config.yaml
arch: "crnn"
model: "sound classifier"
dataset: "short read English sentences (LibriTTS-R)"
train_examples: 26041
gain_aug_db: 10
noise_aug: 0.01
n_mels: 64
hop_length: 160
input: "log_mel"
spec_augment: false
win_length: 512
targets: ["voice"]
num_classes: 2
norm: "batchnorm"
activation: "relu"
padding_mode: "replicate"
depths: [1, 1, 1]
kernel_size: 3
stem: "single"
widths: [192, 288, 432]
rnn_width: 128
rnn: "lstm"
bidirectional: true
rnn_residual: true
rnn_layers: 5
mixing: "cutmix"
loss: "cross_entropy"
optimizer: "soap"
beta2: 0.95
lr: 0.0029
beta1: 0.95
shampoo_beta: 0.95
eps: 1e-08
precondition_frequency: 32
max_precond_dim: 1536
merge_dims: true
one_sided: true
adamw_lr_other_params: 0.00085
grad_clip: 5.0
steps: 8200
batch_size: 256
epochs: 80.6
lr_schedule: "cosine_restarts"
final_lr_fraction: 0.01
warmup_steps: 240
weight_decay: 0.3
adamw_weight_decay_other_params: 0.05
Rows from block 5, named by matrix and row number. Each number is 128 + 24 x the weight over its row's rms, rounded and kept within 0 to 255. All counts start at 0. Numbers have three digits each. After the name is the row's rms in percent of the matrix's.
# weight_hh_l0: LSTM recurrent weights (gates i, f, g, o stacked) (model.rnn.2.rnn.weight_hh_l0, 512x128), inputs 0-127
weight_hh_l0.364 082:062112154116070095108121150126144162107123083162146141105077118125139149147137134137119113169147092150116127175082110156140129195110118148120102167109133116115122132157179127119113099150175126116128146122130120091121122123113159112132149165132120145166148129119119105106134124116127128088157120149129137135095160180085115115101144129138145132144162159096159137138123138100157120100133
weight_hh_l0.365 093:189134171131141120141108115138084146137153110152115113123165152107159121082132138127166123153175148117152110082110120149122145147121139154128158150164153105113081096125122077139131175128149101120154175097102137149135129133140131161120129142117118105116144144146120168139136118171112136128086133111179119147133171113151131111116118132136178133155136107102062159110096125124111116112104
weight_hh_l0.366 073:137137145109089167137134110113144152103130138161139122138106122129139136147206097121124137136098166103097124142160142153076138088125133111111163105134145115140118111159126124135091136114115096126106146085138163122145083141105131137129123120087124141165091121133064122130127139145074147102114144132141108144154161143172151143098134041122147184132126142132108152121122131141109132139121
weight_hh_l0.367 076:142161108151183114128134103145116120114143095101111126111158137082139109078099110117124086148128152101101104125124131131115130124123127104081112126143096141158079144146091146130099140147138113113160098141120113118099160134116191099146105105121147117099126147172130132119136120170136141123124162113104138127109085150101112196100118123094103153122083096135118129110197113105114121124113
weight_hh_l0.368 096:085101109109108096134099164129147155146131126157103120115117073132144141129138169142125158151118112142109142159136179125105141112132128142095136120121136101100144162122110160085114159097122188094102109125155135113159160118145084153098159114165127134134102139111128092164130176108125109117094130100141112127157113103125127118128133135090055099134159124145098115168100132123129175136119
weight_hh_l0.369 094:135120120121145139161128127141098143142165103142142178105152138088148146132176094144118080158134120158155111181073122158119112148147132102154168154179154121132159132182143107123129106115150105134133123117114144105125133117113189139167115117122136119157159167137093131103097121123130141120139144127162114137117103122160142129133172152143115124168116112134130100094164172105120138072140
weight_hh_l0.370 081:089120129118111140128086132113148111140121112179123089145127142164110101152083147142125122129218072077127137146148143128144156157118100119113125108134139133076137120124103085111145129118121109096154158089096117135130146127127137152116167087155146136114155170114125110132143156119084078136133132142083116124151094138125128133116106106104161078133155136163134124154127114149134142107140
weight_hh_l0.371 080:137102112106135141121128121147167099120124122138164100136088166168123121128134158117148130090145117124114127130148115151126121102110143137164137121131165113094142150133113093127149143104083105109141128137099101157127124094130120092134171148216156135127114134105134144113150150124102079138134137142097121101136140105099118062182093120144166076134075132140115147167095111135125102118124
weight_hh_l0.372 074:107124097127118110105085135110128138133135094138106143090081132124149114139161150137127116127105122115087131126137117115108122090109114133179168147105122170151145146159175128151155133100079105139091167111111133124133100083090156150130112131139120144142116161148089108135129102079126103112127085139130129111166114120161097093174098181128119128131157124190128138157109112129119100162129
weight_hh_l0.373 084:148164106093158098121140171142123076152118124115136078114128125121136150115103150138128194136136122110132143132090136137128100107132129159098100134173106143113169117160136110129118151108090158137138112175137152083143147086147104112136130115142079097099079132119124124102124129108109093144138118137132165088165137095131116090121099109109077112136152128085095145133128099146132157120099
weight_hh_l0.374 086:138206126131124130147149102087165149115142128094140165133109118133124151140149116137140118128127103069128110128118159143114060095153129132124101118140140128126122148164099137114107125141157120119135144122161165083124132101134138137132121136077161133134140096133107143123100117110104186124144152145105121132109105176134113135134174160130144156123104118115060100079133182111125130093106
weight_hh_l0.375 093:109088121121146139096127102125117136082090142138143168108092149115154157134136106130098123103111118118092125132111108128144099096074110125174145143117128168161133106139140121148128118100104104097112169157148125142135137112073180111189087127138118147121159143086136141106147086122150103150113127147169143147114098140103132128140121114167122135120115162163160126106094106084137147136169
weight_hh_l0.376 085:157131107083115101140126134121099119140070111174164114125150117135123140145151114128176126118146131136116131157109153155157077136120129113119151091163150150091138137114143137117174109083119142198069124133112110119141157100154142121162143124174102163121135163144124112142114162110138112143107134103110140123165120056093123122114099139140099130117125116131109089123139129164116090113133
weight_hh_l0.377 071:147121136135154129142109112120142149119118121112138156153118127135130097115070142139121121096115138132159114124148115120125148048151144113163089107115114118129100080092144109142129121137099124142143166183097097169114125090155107122115111133154180113085159129139135139142123091161143133166160150132124141151137124153150134173094144114124163133106086148097128154098054131126153151126126
weight_hh_l0.378 090:146176178118111098135125154125122135150122111130152092114134118142124140142122118161089138150113124088143127104152148165085120179153114117110123147142127089114148128135074115088130172151156130093119124130123163110136142112144121136105145146120140127133118118159141157124121163136117139137159090117233104155114145139171158151103157115092135158135172106145118094109119124131119163098127
weight_hh_l0.379 113:077107110135156092165127119135167147123134085093149130127156152147127149140148095143124108153150144089165125178111169139132134167149072131092137080134140148135188143135144155138108096109132111093118103138162109104121168122143150093144150125131119140152159142100124117134097155135126111187095101127167126157125097128122143128125146131136137140113127127148097168139155161118099151101158
weight_hh_l0.380 099:126137116118143154093157107146163097089112109106144159120097139135122112108105128127102145113108128162164121116140169187147119150104127122177059155116156143122110117109106128167140143085115100121134134159098116133111119083114122120144132144155071154097074139150160122148158138127131109167108129167108156104155121143142104132106090119128115083122128164148162099121164104123108137134111
weight_hh_l0.381 077:142142166138106152129147124098100127098125104087096127126115140133135120066118139095099141128107131132152129075120139142113117133107163122152151134137113121125100123130126168162149184130150147063114154174112116190099133134097099155119123155138129134107115140132153166122137115147163106116107126164127165140168114161173122156112112113148105116118123179147135094110181110140125119152165
weight_hh_l0.382 085:130119126098109145122144121139155080099126136144152133164109160127140136136111144145131115093134126150120130104129127163163154121106073115130112125105128135116120115099128114172119098131097097112134138149087082154136105102076128096147134169152151141144147097125146120114154123078109099154126114176089166160083137159138116114161101105131131112148125171158104119124119099091174169075123
weight_hh_l0.383 079:112114079114150118126130168143146112120126119164137116126111101127091167114085147121063134136142119143197142128123167147136140145125126141095136099106110192107151143147114153106109139137145142099120102155089133156130127069152106121128142123129131136101151123099135123149140167121136119181127128147093162079146119094083117141132157134126115129114138127131151163128142110098162167109073
weight_hh_l0.384 118:162115103103134137098147124142128138130137165138170141166118160156131141178148115144140116085113123144091151124140118183104132122112088131156127132084142153133165094136122129150140092142141097094130129099115067164126121109109141102134141166125150142152114112103100168117150128069105132144187152132118129162117100137108149115148140137153152125151117107133165146099112119093168163087148
weight_hh_l0.385 085:152150134159173163114136085109115095093137151122103186142125148123125151123102098121114105117096144141148141116135103083120103094101138098137090142128099115158126076120127144172147132121139093129113152147134120124073108103098156130141086123117106095130141111137148156111140086124107123121145098173194128134106136152151153110102124180156154144117111119119152129097129127110140126171169
weight_hh_l0.386 084:120130162088132132106119128152149128085118112132122152110117148129118104189153127162135099131118117128072140160128116104143139118106094147157117121098172154105109125094120100179147108131125098130139168137122092152109131104111138116170138138153115155132128110081135102129146137088131098129127134177117155176107089152086106121094091126131126114143114143171183121174115103135129147101089
weight_hh_l0.387 099:079139079098090120149101139127156129099133096151167160102085113125113145152128121139117125144118161136124099150079129168145108136120094152138123126121146167106148164140155142151112089094142139123130130131124141124120131097121173106156138132143119168160173152107157101135111136096134106131111140168093201167129108141135140123126150115138131160104122198135142166158123141116139131117166
weight_hh_l0.388 076:144136132161097148091159096122093143098091153164116153175120150096156144105100128106117086121114102152105149119129125105152098109123134097173111151125105111146114119115091123161140114147130110148102149146117159142129116133077110129140098154169127093094122074168139130115143080136116153145151080142126140129099134156138127143101126162144135131125114142102189106125101130079167140156124
weight_hh_l0.389 117:151146128161152235101167129125118089111090133115082133132112126135135104098122131107097126096146115135137109100133112097135134128106167108137138158127091076167127123135114135136145169137128125122121155133125158129150113155108116143113089112129128080093142119138141148137155090148120115105110099149153124105138168130157159116115115140150111110137126140161172126085115100105143114186154
weight_hh_l0.390 096:137164144132080105160147139138096126118170142143139165141116126164173110137148110147130136142087121131118135120109120122132138138167104094132110114122134120093103104153154132138160131111204122147096156132113109147146086134163148144129137127069161114140131096163156115176097141133059172118161097157123141148171117154132140097119115141126138137122101138113119130158146144137141174124095
weight_hh_l0.391 077:121161141150146105124166151156104138149134117111108144161142119126131100143108193135126187129125133112154147113089136105106142132127113100107111108123081101151117091092121137116138141121160161133107188132115131130144110208170121152081112124133105104132106126160121130158147119122092114153106138128143101145120101165148114117117122088087159118174163119122096130136119120124127122135066
weight_hh_l0.392 087:153107127167124156130151105128118103092132121106089164153101158109135132120129105149098137104108080127144112145160112062115132134120136132122132166104089116184109132150109092166115126128142092125117098155128109149131092124120103110172081170151126063135135124129151125093129097104127128139167120182154126097092130151098136106082123112150104136105122114138119116100131135104130098108156
weight_hh_l0.393 094:154182120134145145104150084099138099091098126154110175141106174113123101107109136113074107123138108130142143105138100104118111135103117138164083142125114109141107134134115120190113138140129080112139142134095122138088110151068152115164098140134113122125110122133144125125153114132135117139142132175148144122098116171134132088124123145161160113157099143134164138111125097103161174172166
weight_hh_l0.394 082:149115096170155146110087110126207102097147142132139114150102169085120115141131085119142076107119127123123128091138126104160126107099109125192119112130146128147129108149123150184100131120143099132142116146132106126135106144094124105152104144131133107112160081112144115110149113137105112140145123156122127124089118131093091086141111120171174083150091110161132126112105113098137105142135
weight_hh_l0.395 099:188148131156150144087156103145125071113102164131108136138119153141145121108113117099131165071129095142113141093181097097116141079118147118153132121135120096146116094119104136130156188162084109110126160132103140118142105142108121129119113151144137096090119118125128157140160100145116119156147127145138097109087176140140145113122097132148148083146152131131149138111106101093166141141114
weight_hh_l0.396 110:121123119127126148104115130146142129121130120144139051116151147143110071136100144112137139142176110125128089151106129135177166124104131167121150116145151102102134150110129121113151135121101111127132110107114134104146165108145128129128157101158130125111099117124140114108173161107163079138102113131115122109170141108145117118112078113120151059188159148160137164169084083143139125137116
weight_hh_l0.397 115:142133134178141152100149108095118105081108142117107140151087146128114094095126142075116125104119090148116147097119108089134126105085129123146120134125097110168130120112141132165141156140140099125113172154106131130121099116069115120130096138140118100112126107106162125120178092135121105137151111172138154106096138143139141120112098131144146099132146158137171132086099077093169149175144
weight_hh_l0.398 087:157142141154129166162096075148134115134141161124122137116153167159141144117097075113105127106098133110134099078135128123094133099148148123147150121166137091151142092126157135153159143128103090142118146158134176126195096127126122162144115110136113111097109144149138181131101109143120172127101098123119109120125178114145117152117143152160176130088118109103123115138093158124132132158133
weight_hh_l0.399 084:139188144163137140103097094130101138075117148128096147147119144137161099087125127104105152103086122152131168118148132104113124110105161121154135110126095128175118101139094131128099153130160135121127120147159139110133132164092115126118085116127094094101113128122171128157158088144140108170119120169141139117110120152163078162088139113154128123121093115128143138118136086092147154177132
weight_hh_l0.400 101:116136105132151114113105130136159125130157123121116143131122071155096109101114145098103153084137120162111166099194147119171145095115156179136128091111133158124131108128087150120143134082117197115094106143113114156138133123125118118118117106150131142104118098131131115113158122156131097168125117118134145072183114114128140154092110109101093116127127135160139120100103100093156149135094
weight_hh_l0.401 131:085138098095109119140106129125145144139115126141151138106155107118119128161124126180158102175110156117109102154085137132113159204138086098121128124123152152103151146107182110137134091156197145135134115117146105141120134138137157115171142136082133143163122134126112105127110144085147159101114122110162145183149090146134149137147157157132122153155136102132117144167130145147118134099121
weight_hh_l0.402 102:093126086121128125132147123124128146113142105130117152144113127107107144116117140115093098149133116131128137159175159130119130059124116137137122117130114169140106203179102130146139107125094146137131117144107105069084149096101138117152115125128162139117118133126141062117123125123135106126079134141135157104117100164121129162129120101123076135095102174134130162091185120109125149136169
weight_hh_l0.403 078:159121143139151135107122128071103148113124107139108087111097136122148065120108139113151148092074107103147171111142115108131155144088140127110119147157133112120108102122088117140176159136124118131143129157100135127124149180142131079126114110130149118111087141132159105133157119140150087166149143136091153071140131122114113157110109160146112106154150117169144106161134067152121108126128
weight_hh_l0.404 134:166125123152144180088147072103118109080118154125125145136106175124127100090121097095111107077113114124107126081128106123109115118083135111161120172127133115176123103129135122169121161129127111140118140138118143167127111114082150125154087145141125122095105117150149146126173094161132109135150127172139132098101138137143146138126100161182126113132134125123159128094117091101157121162144
weight_hh_l0.405 086:139185134166152140121172115148117095121110124111086153131103141192152096108133121079115134107138105136113118107166094091125153087123126080141107132177107132160102091140122126147123157152137112124113105124116118141162101139096099127128094121104154090097094125158127130137148115175105105090126144144144113126125129167151148132108125143160123069133132135148121116103139111110134116183099
weight_hh_l0.406 113:160123143163124178092146086138135086110121107109088127113119154133106110076082098092118121092131115135129139092120118106139124091082131123159105142150112124160113101140112123178140188123121106097134130140111138110118095122095119128163088123133122109089127135140149148131164095164165082120105130157126134085128133106150132112093093107171135095126125141152126131108130081111139133161117
weight_hh_l0.407 099:095127109107105122146109128118139112119157171103187128161121130144132129161158143144121161128119138154074130142156100158128166145159111110119098115075133148107130114121169123117119080133161129135130130141133093193151102133125128101129150123121147178149159068096134131122112152072112151129153114145122105175117089130102146086161136123139159132145125110121128105157103144136133130095165
weight_hh_l0.408 085:162148130132095151113132079099105092110110139135120159144152126123110113076143141125113142115116113142085177056156127088135143110111081161162145116110122120149131148110101130167129157171143129105123151151144113175107076121098169109138106153135137151139127116091140125132136123126131113162156134147122136135102150123174071113108129108160161122129127127139163125076135121100144153141152
weight_hh_l0.409 122:138120129135121123106163136136101134105130175140117166154113130123109180147210107141093103106111128191133179137154126101131101102118115132131130131072099108161141097163140128161119104105069117112102131126123109163099119120103156127141101131128102119156177097150098146137137107094090141160139137142151113118103145131128133142139138114139126151148090158113134132085161140106159135104116
weight_hh_l0.410 114:140130146149123132091141104155095107110139151113120133158123136143138093124090146112116113082126114143118141112149100114145143039105146104154095129123121107151113074101117121165152153141096115134158154169109128129160107145086122130130100142141148104092097091151165119135164093139109121128148106156157137116099141110152141121076098125149161077121108131144125098100094106098165130145128
weight_hh_l0.411 087:155147117152112138127132146135113096107104104117098147127099147120136095082137105074132174123150096124137142090167110088125146122126107105119148158154087068143114139149108141142120177133142104117129149137110167087156114148121102149114080093110125094137106128145137137120130100137137104145133094162122097101170181155183172104103125123139157118143151093150130142111130109123126142156154