config.yaml
hidden_act: "relu"
loss: "cross_entropy"
max_steps: 8200
Rows from block 5, named by matrix and row number. Each number is 500 + 50 x the weight over its row's rms, rounded and kept within 0 to 999. All counts start at 0. Numbers have three digits each. After the name is the row's rms in percent of the matrix's.
# weight_ih_l0_reverse: LSTM input weights, backward direction (gates i, f, g, o stacked) (model.rnn.2.rnn.weight_ih_l0_reverse, 512x256), inputs 0-85
weight_ih_l0_reverse.61 105:441506493403548595499505417433563566506531400422531557523456491502465543542538425467525498467494561454488510458570577545562548561483425523553522542490495487496412514381543455516640434434532431549518460506461440533477505484434570486540506498515433544540498457
weight_ih_l0_reverse.62 107:546583530498478505491484534489520558601512482528501569498531506580529573459575584441454480606481450481500480489495449502554482529431493488533583415440456542511474493473466479520505428454471517482443494600515544479433356504498540529492457501545471493450419524
weight_ih_l0_reverse.63 093:415573470429499521516544523497544474499519429434477462426446523518532602588495470519520457455432492465577498562409541488574458470514529542478505505321564468605451432442462469540538418410483553590553488421512451487517476481461556539470526535491441568455571481
weight_ih_l0_reverse.64 106:484439406426516572408550441398527561498460534437538447453448469536465557520501530488423585495452430459576380434483522579560504484506405533524506551437527459543486548413518512579545458430545454550457600409486502539505585425543500410477507518539523587517442518
weight_ih_l0_reverse.65 101:552479414539534499500599520529459566504544514516428473446406598530551564456513491479514479471497475467451504504413570452513468485535496475520438528436508411459465491503476465522417509464466605521528466464492481466470564459502419439477457541528479463426492547
weight_ih_l0_reverse.66 106:443540459429534517491529482501451519556555410458569510562476485518456488482461482567480507490453534431538481485525497562625523496508402440465504496454508518516438539390440460558525464458490527579566539457471518519498501478602511472574465582574431543519508426
weight_ih_l0_reverse.67 099:484504493501591509477596494561438581598556515456542562513448530495531584477514530549484496562497488506502539452448500478505565487482435432578477519519534460515496530482517502411627508501542523513526423468499453494472489467469553509575493457498485552518495507
weight_ih_l0_reverse.68 113:476634450432501451539483524557496581510504467480514428441487525570533576520427502547526401493462434478560422514416498471566439551415497446567552576514534427525543564470466457503490519435499582589608505428430486582451546434496520571551550541517494517538490494
weight_ih_l0_reverse.69 092:447518496483526529565410540400546453476396540494485471491521487432535450478531472487366654500432513413573492561577501599519537454490503539529517400565376479579467523503471507495542453444547340435454446476496439492474563577491554435429387502455514544582597536
weight_ih_l0_reverse.70 088:406523480420460502446486403466573531605469433484499550456567504530441512478497535454434503498543431459523487410428450529554462370438523416489493666440523543572487501441452544551484482518559457613544523457491422468533486456505559574537531534403515541496514477
weight_ih_l0_reverse.71 097:410499465424535538461546537542491589646474411479547505510485479513517562596452452463455469420461501536542492577482536559537511580465445563577567530428439415575517463429490538483544476461535472441526454487524466525440419501464567505547488565497523569567503503
weight_ih_l0_reverse.72 098:624620513437544501480546412531440495560546423456525551510463460490504517549548521544426482521490522520512504457511482480576459512449416535482471549403466446538483589444482431399543478519407499589510380514465520521449513454561557468453522571502488546541464431
weight_ih_l0_reverse.73 109:509521481512499485587456550485479565556481408469473477491429524466518544565402492574559489579560484458547559504415529421582414521441465567533535517530546474496535489517585460559545541474569514464504471599483499503381456392523534539485567408445513504422387538
weight_ih_l0_reverse.74 095:475424500461531494438537489431525539569505440647533517466491511449474567521533486473419548559498469551516400469487524530465493546436466433536411467483465459535530477519539514507562473459505558430478475480548496483438449506570464449580467470477490532495508614
weight_ih_l0_reverse.75 118:453521402444504461521471595421536515524354468535530573460535532529569489493534485455507503464469465502582459510421533521566424449436536489473564613491428495542507439438537479548489412526523499425469472533523405479511482401539552512423565516403485474538541540
weight_ih_l0_reverse.76 087:553536495501455502484428440606445539531441476545496524443473549460542531505525433476456443583523510596529566496495553486557462552394478491547486590534516444504449526459432513438503488500460584526511448512466497411447491473425546489513516479453449483502495461
weight_ih_l0_reverse.77 122:457475446440551587548497496498502430498469477403562539547411454526442514613471464533467550474456482407516493509481489581506512566552463501565480531440501550514493558439459499534474464480564466569555524462444507563510485525553492470530484607550389532548536453
weight_ih_l0_reverse.78 106:388564505422659529532594477454484485565548527415456501491453428552533558564411489533485483491466481425491388451590454520518556566417441543606542523535441524499457446486553441490551489466578485485506430493427467513433634501532517462510464526492462515581563463
weight_ih_l0_reverse.79 094:482498540499470436518445459525554463494510498583540477519505554405512511523486574419429544512541458512514478625541532533478456563485456588487539512536407599529497502539503524459427444449472413402420602477438562435471460579438500411476488558497558508582495490
weight_ih_l0_reverse.80 103:437604451435473508446654497527395552462509483537509415424468483544493596518506408474488505538522457480517421512502471535533516426486475429578531535431515482570538488453474470532462530393433573509519503463449520576524541481533512509524506493531464497479501529
weight_ih_l0_reverse.81 093:523461467466496523549486535478528475514400476518525470491468502548461490547513461510484512494468503425572520468482530470531529416433440485561507523510413429490478515481531469540467406499434551528449436497456517545543430362501529527509519433382552496538506481
weight_ih_l0_reverse.82 093:507393521435552568504581516481541455527567472468591641523512438534445503438514492428487552472449582486469505536422515519575418587488436435498483486488524565504482573413486433523563474522656593552564516472438507484454439468487549522648520562528453542550482414
weight_ih_l0_reverse.83 126:415546514400516553568600493528461520583582425561497434426444438531498622505492571470438554552477420519522520556432514525587435468433401511509454555477556400540457523537530434540547472422533508477436544470436530566491478458548501515524512515510456477447414526
weight_ih_l0_reverse.84 111:592435482463517495464470598473504489579499555508510476524538501457522473464566500481493526415403445492557531556374506461543490536493504446501511467507612538559535573494591494466494483508461492474528541546525479464457455432561581597582544507410481538397496451
weight_ih_l0_reverse.85 104:553434530479482446487483532484572528568510459541493476479461571529488542513464589473454488507507475562497489561415522525551417546495516483600539477485539489569508498574506436519593429454519566510459622458446567464466426526441528438593492504510504483453531543
weight_ih_l0_reverse.86 112:485564473466485493495549550544421546565416448531476448415531536500527569463466539430439506529531455519537503570387482434520472514375467533545496522519549497532546515511486523477515479500472541442437505467548511491524403416447513467578502479434510505455476530
weight_ih_l0_reverse.87 093:516445623542491398561499529501576521451496562521503412525469482504548462458410526421477517552457497509497504605514573503471481545521496507535545354558464506513546496538552535532465534468460484496417500549451610462494519649431439446459461483556567459482448557
weight_ih_l0_reverse.88 085:399465497463542520627483366475434545447529483454535437546519387483430498535660523498548541488428491444495391518604504540508541532471440587585552443499489492486570429494483540496563491471532467541516467555433482493439484551399502541515521520527448489541528515
weight_ih_l0_reverse.89 099:521523418455444531460557457518401518524397461567581527473566497545405556517504480516559429439467416546602459572422524522484482489444490445521467571490488437568575566452467542512524467421485563522598475477503469477518417431492517521516476501508522539532487484
weight_ih_l0_reverse.90 121:409513465405543574514568399433417446542543414419532625520444504485467523485538479567450470474428539466538508492526485565531534528478444511594489538388463454563517528428466453451539453412584493490552532524398438562460529483474570528520481555480406566562518446
weight_ih_l0_reverse.91 100:503582494490473483494500529513488584484590548577416420508470595503617566521478479551442419555497479587479562515433463443498470568547514508509505410475536416484475592606546523505490462499417510499484542505464632437447499613588489530561478521566510473356453556
weight_ih_l0_reverse.92 111:453571456440595511584563526454458558580502508476492545455414518519439524516519461518499491459434438462506532563473578507571458522464472526621476573528501568546579445433454456420708416485532467462574524530469483525492446476453542520490510525456350511522564463
weight_ih_l0_reverse.93 106:514494476473574535493459528530467497462507383580436550514521456487517586599493498534438486521511424498455544497477408478513379577485490526475454509477478434465487452578570414528530471518532552491472528548487650471501485529549443555500499516495564497495468360
weight_ih_l0_reverse.94 100:517510461466411451530506530578456499568439490528501413395509515448500559495448492439386486498520382577573572499447438446533496495373582411467410559512526499540551506577562533511448531531524470525417528494527521446496483437426566498478561503415499464475412509
weight_ih_l0_reverse.95 115:395495466430468565494449530481557500577525481403525523509439457561457512523481420576519431536456530469583483441478546534603468494530388400596605492449610485550475477480485429509475489451466532516578541458435482475441588415540570548510497547505459551511544454
weight_ih_l0_reverse.96 088:434487490476461454527482497522497467543435474560540567541484507533491489538583533439345517469489492507496455503503464553401475564547475527455472424462457495505576420469448509508506476402467472469454476447563434601447479498484538450494332539517495513493519530
weight_ih_l0_reverse.97 112:481507565474479576561559497500528564501561484546450518468481462519556592520467487514558516576539409430517534478540532468491501505467413470594479504468455399522466499491561413514538491434429556514477521578371505508503501517610460555440566493515473512419458501
weight_ih_l0_reverse.98 092:493473464544465548448451440445459464465528545541478512484532520493533493531506451508503470470516409500473593580541481462499542440474484504478470510601541508472492586494543441509471634568515504558498461512558600541627510545551439496515471475508505394447448495
weight_ih_l0_reverse.99 101:422520449479530506490505532457497413494499428507497504509451461475425457572511507548525537421445428561568415577516618572531513504544514499476493516481567501534545458427554563568525505540519507519439502533512534582522521539524495416468500570569520495520478498
weight_ih_l0_reverse.100 093:502497486501538445505381539459583485557421526418467495523526450449506457490606545427511416430517549483519511548594478525543565528484544616449499447523500595558430387437508592560454476457513556486460500531517392546541475496557569550537450486460495608543578484
weight_ih_l0_reverse.101 108:506502398416502462449391569470493503546428503539497442539529533513473458558537490495422558384400471509606508500480499560523521479455500516489553586431498505550523445537443478506505407484499447434467545418631450532513469452507548472507487537445539542582523421
weight_ih_l0_reverse.102 096:534557483491515470450517461625476540544475458511500477458511500415477569498423415511470431499528480586501504571446461466540419531411536366533495422468467476529541478594587517533523500431504542668502513500564456440487448515480560529523475486489607575515480504
weight_ih_l0_reverse.103 113:434545468473476495514339517489477486568457421463414483465556464521527511548472518563434531522504498467505548571446498534514470486486559585522523430515580545557510479404560549547447369529472506505485623424562494482516563498567486470513518498439530489466517540
weight_ih_l0_reverse.104 120:517523443428513568517461517445481485561478455428468519473466512519485495586523419492417418479461444459509535524396467549531481462432505530499536572436499516568534427478504440568496458479515522533508514437547481486486485405546519529510554526421390500507602423
weight_ih_l0_reverse.105 120:474484497482516430448497503560497609535600491463470458526512569447590589523470547473423443507489490615510559523442523469540469579420541540479354464513579441531463523564595487587444441456400611489503558553496548479446427426513534539558467516432525534493443544
weight_ih_l0_reverse.106 115:454464511452510548523566470520443530564636476554469471475468486448486551522469562659528469591583503500492526470415528461545460534486401524561545518501573464527505506569534486433561520485470494530474523511436518482447396445552482448633502449425508470424440526
weight_ih_l0_reverse.107 106:407563492431567467460517446497426568533430419510553558532481570564511527530554473541503481537462555530547470503509560536523531483473380507539457508430521502549454441528495445476488415502524568536531491456458465555420463455508570506466506554503466552537563456
weight_ih_l0_reverse.108 097:513535521506480539439490537507521508440510469566519497420450471556480521512456446526477549535548478509441465457407505432436397576470495487457496573627575476474520556555488510551444573496381573556495477527476524439512407502477423542546567384464536457474456588
weight_ih_l0_reverse.109 107:480448489418547497442526547603491491574444525541571500478544491509368483475466485411456579471408563525553450616480473639553533552484522628616494492516416471568529447450380530552517447474503452566523565351533574533487499538438520480513477577549479565509546465
weight_ih_l0_reverse.110 108:461485378377597442488524540531483553576525466535536422470454515549439586559512505501428534411453515505627414500457489537578450523413478511556463552535495506643493516518458488548517504372524500504521582444519420509464470464463572566499467495468480570536525531
weight_ih_l0_reverse.111 104:463489475424519526457545402478441541582500407507552581517461447523495486469563551515439549513460540546576469512490498585536496509414366450492379527502536481582548545482486454526544473461634492507525503492489437457359404503513604519644469545478439620482469518
weight_ih_l0_reverse.112 098:495420422462529574518531442518468568511375500515560634535482563581412467541593479565508539491422578490514460549522458540512583478485530469549449514476424508515583478447500443524539586530535395607568456472461406590494385526515563512507519556525490525546574420
weight_ih_l0_reverse.113 099:509409456462464563458465547392539564544494524532585514531465509496423508462483459525531533398431459440543497506447486594565470521489479414541547504481471540502565483439516601475538467481495405511567557484496540580515479478573536541521499524549498525471570480
weight_ih_l0_reverse.114 107:496524368445440493494477555538565564523483470514506545416485500542439504492487518496395485463502375533553519508452433549494505418407517476485512582531392500560609536491529479578453513499546484556443567453525531473465452464518480517528503468402547490526526500
weight_ih_l0_reverse.115 101:366512427477521532437493498440516478520548379418528462482467491484456517592476475481450610481523466533532513566504576531531504438452468531424481514561513474571446530526531523562443479487532474426381502516461500505537554488588529505531477484518590524525499453
weight_ih_l0_reverse.116 092:520579568547476461448561552568560540506558552534420466477450541454478556597444484461491443583492423557490548511441412455559348513492493386484542422543464376486465470574545463535570542508465530502495577551598600515530396415497477469493507502552530512488420612
weight_ih_l0_reverse.117 098:538518541448416463507519555618470500544474470507481504476398487498513568471438524475550497526548454424571468468456469459527437529425548571437504499457514477538504426541517513520487528475503525599460511481480440406445460453510508513440447483497544532412490473
weight_ih_l0_reverse.118 115:588471432498505497503418504503540449538450506589550544519546449534459483500481478559508499471447488510544481543456357548577482504471442429520457480427435448541537523505509499534437467508537423572484515554557514552401414472477546542501508487498583532531455460
weight_ih_l0_reverse.119 095:471501432455575459506465519471479560559562454448591519541450413530469514481493483515467529452440514472603506494464541554538569474456506476512409549422516507599482478449551519519599440440482552537446636419571440483431366435531553537474467511405502575551525467
weight_ih_l0_reverse.120 097:589533593491523491549525541634507459454536443506512479492430445486521532443407491551453440539530456523448598486470397474486434582521481507537437471519518435444466601567598481486454534480506517563523486575486572534495526497518451589514458512592421473477518511
weight_ih_l0_reverse.121 085:470480481486444544505526424415417500478473469454575577551488460600482561534431501455519530472419642475541447603496515582479546522528486498550449420476433565518519489420453458590471475493540466563543521471441575513488574589523505517504463577646441518547427425
weight_ih_l0_reverse.122 111:421448481443545531511540539474506494544517441492534524481553516492468572483520418525496475483489477426520533511449511505540499489458470478500408523496490477542438546545450516476553546477463467490509506504554505549474452415493532509557500481447559553501508526
weight_ih_l0_reverse.123 101:457582547491550468486435503517478588535524506431498477526430453502523552523489410509468453580525453527511520515504527439584407559471546483517427487482428409583460508591559483560509515475485621462514461457496479492446523495577546522550490504472490532432528485
weight_ih_l0_reverse.124 068:578526442531491465456483495528489513505455464582463511498531545462525577569530491520447482515471566506524512564497435479398514445467609443463486451594521536517522543569506520520479505490468529467451500488508504529510493502455492492489433456512576513509472501
weight_ih_l0_reverse.125 114:536420468474572429503497483502536549463498533520560458531522477512438432466413407387504530494410450539543502502422492564500494536464428484522533506543507547527529440480493525500511546506550482552554579488492518518568463411503487514449516542528480551490476410
weight_ih_l0_reverse.126 103:459523460435478462531381477394570515579471430521468473515558420518504447464501453417393540504454469507572452539546524553573502445420375560568501525490418461568493545456521507547503407485556512483509536539432514479532507512496524431492498530427573535522544436
weight_ih_l0_reverse.127 124:450441478440532558483584433527479548516406501533561526479552467529441520504438548525468514477518403498512445559448460523574429493461476480509559668509480470435551491530470437498524529469484465537438549451466519522478477514498493583514596508501504446488425516
weight_ih_l0_reverse.128 103:466546577562469503473524525493465494366541612557437482492464479468610451526501514453531540499504563438429541482558477479440554492551514531499477483539580518431483610510494503567446503456485534559526442520536519521550541534476509501477496509545563541482564510
weight_ih_l0_reverse.129 098:485520488393516499412518579523504551546499416573512520442475465557343590498461484518444477458462494500587524563451505511543519567414499412575551530534502496568618493516458486468485420402448524485497584395526505510504462472486542478523464514525512565581544548
weight_ih_l0_reverse.130 104:431567429460440527448571446480450620562484429565544519455452535519477553555496498462442545505413463562548451593484484605494471502484481476556504551515545453580551520549519461576546398411478518486471488439501453534492439526436521501501479542486487576618491549
weight_ih_l0_reverse.131 102:463503440383480541453539439594510574477530412576482536473513488524463569483452464495461475549470495552541487525560458538463552535515383462581445502449473485585527456496584531541556533439537541592545512468421430495498494545459532562557463532512498522538522499
weight_ih_l0_reverse.132 130:519399479577542534533460424404532438432549517540478492521538484484482418512523524485480498538489544475417576463566642497509518479537418565531540436595526533418449560506459518555533508555501502452449486570503620514577508564535414475502510484532528486453478503
weight_ih_l0_reverse.133 092:450586476424440434414512562558580567525439442600518430392486452571486543459476440478475509425523469540599400492428517470425469416441502497529548532456487513574571412559457440514424465508508476587497526363497442465514534519421478521473555436470529581550494477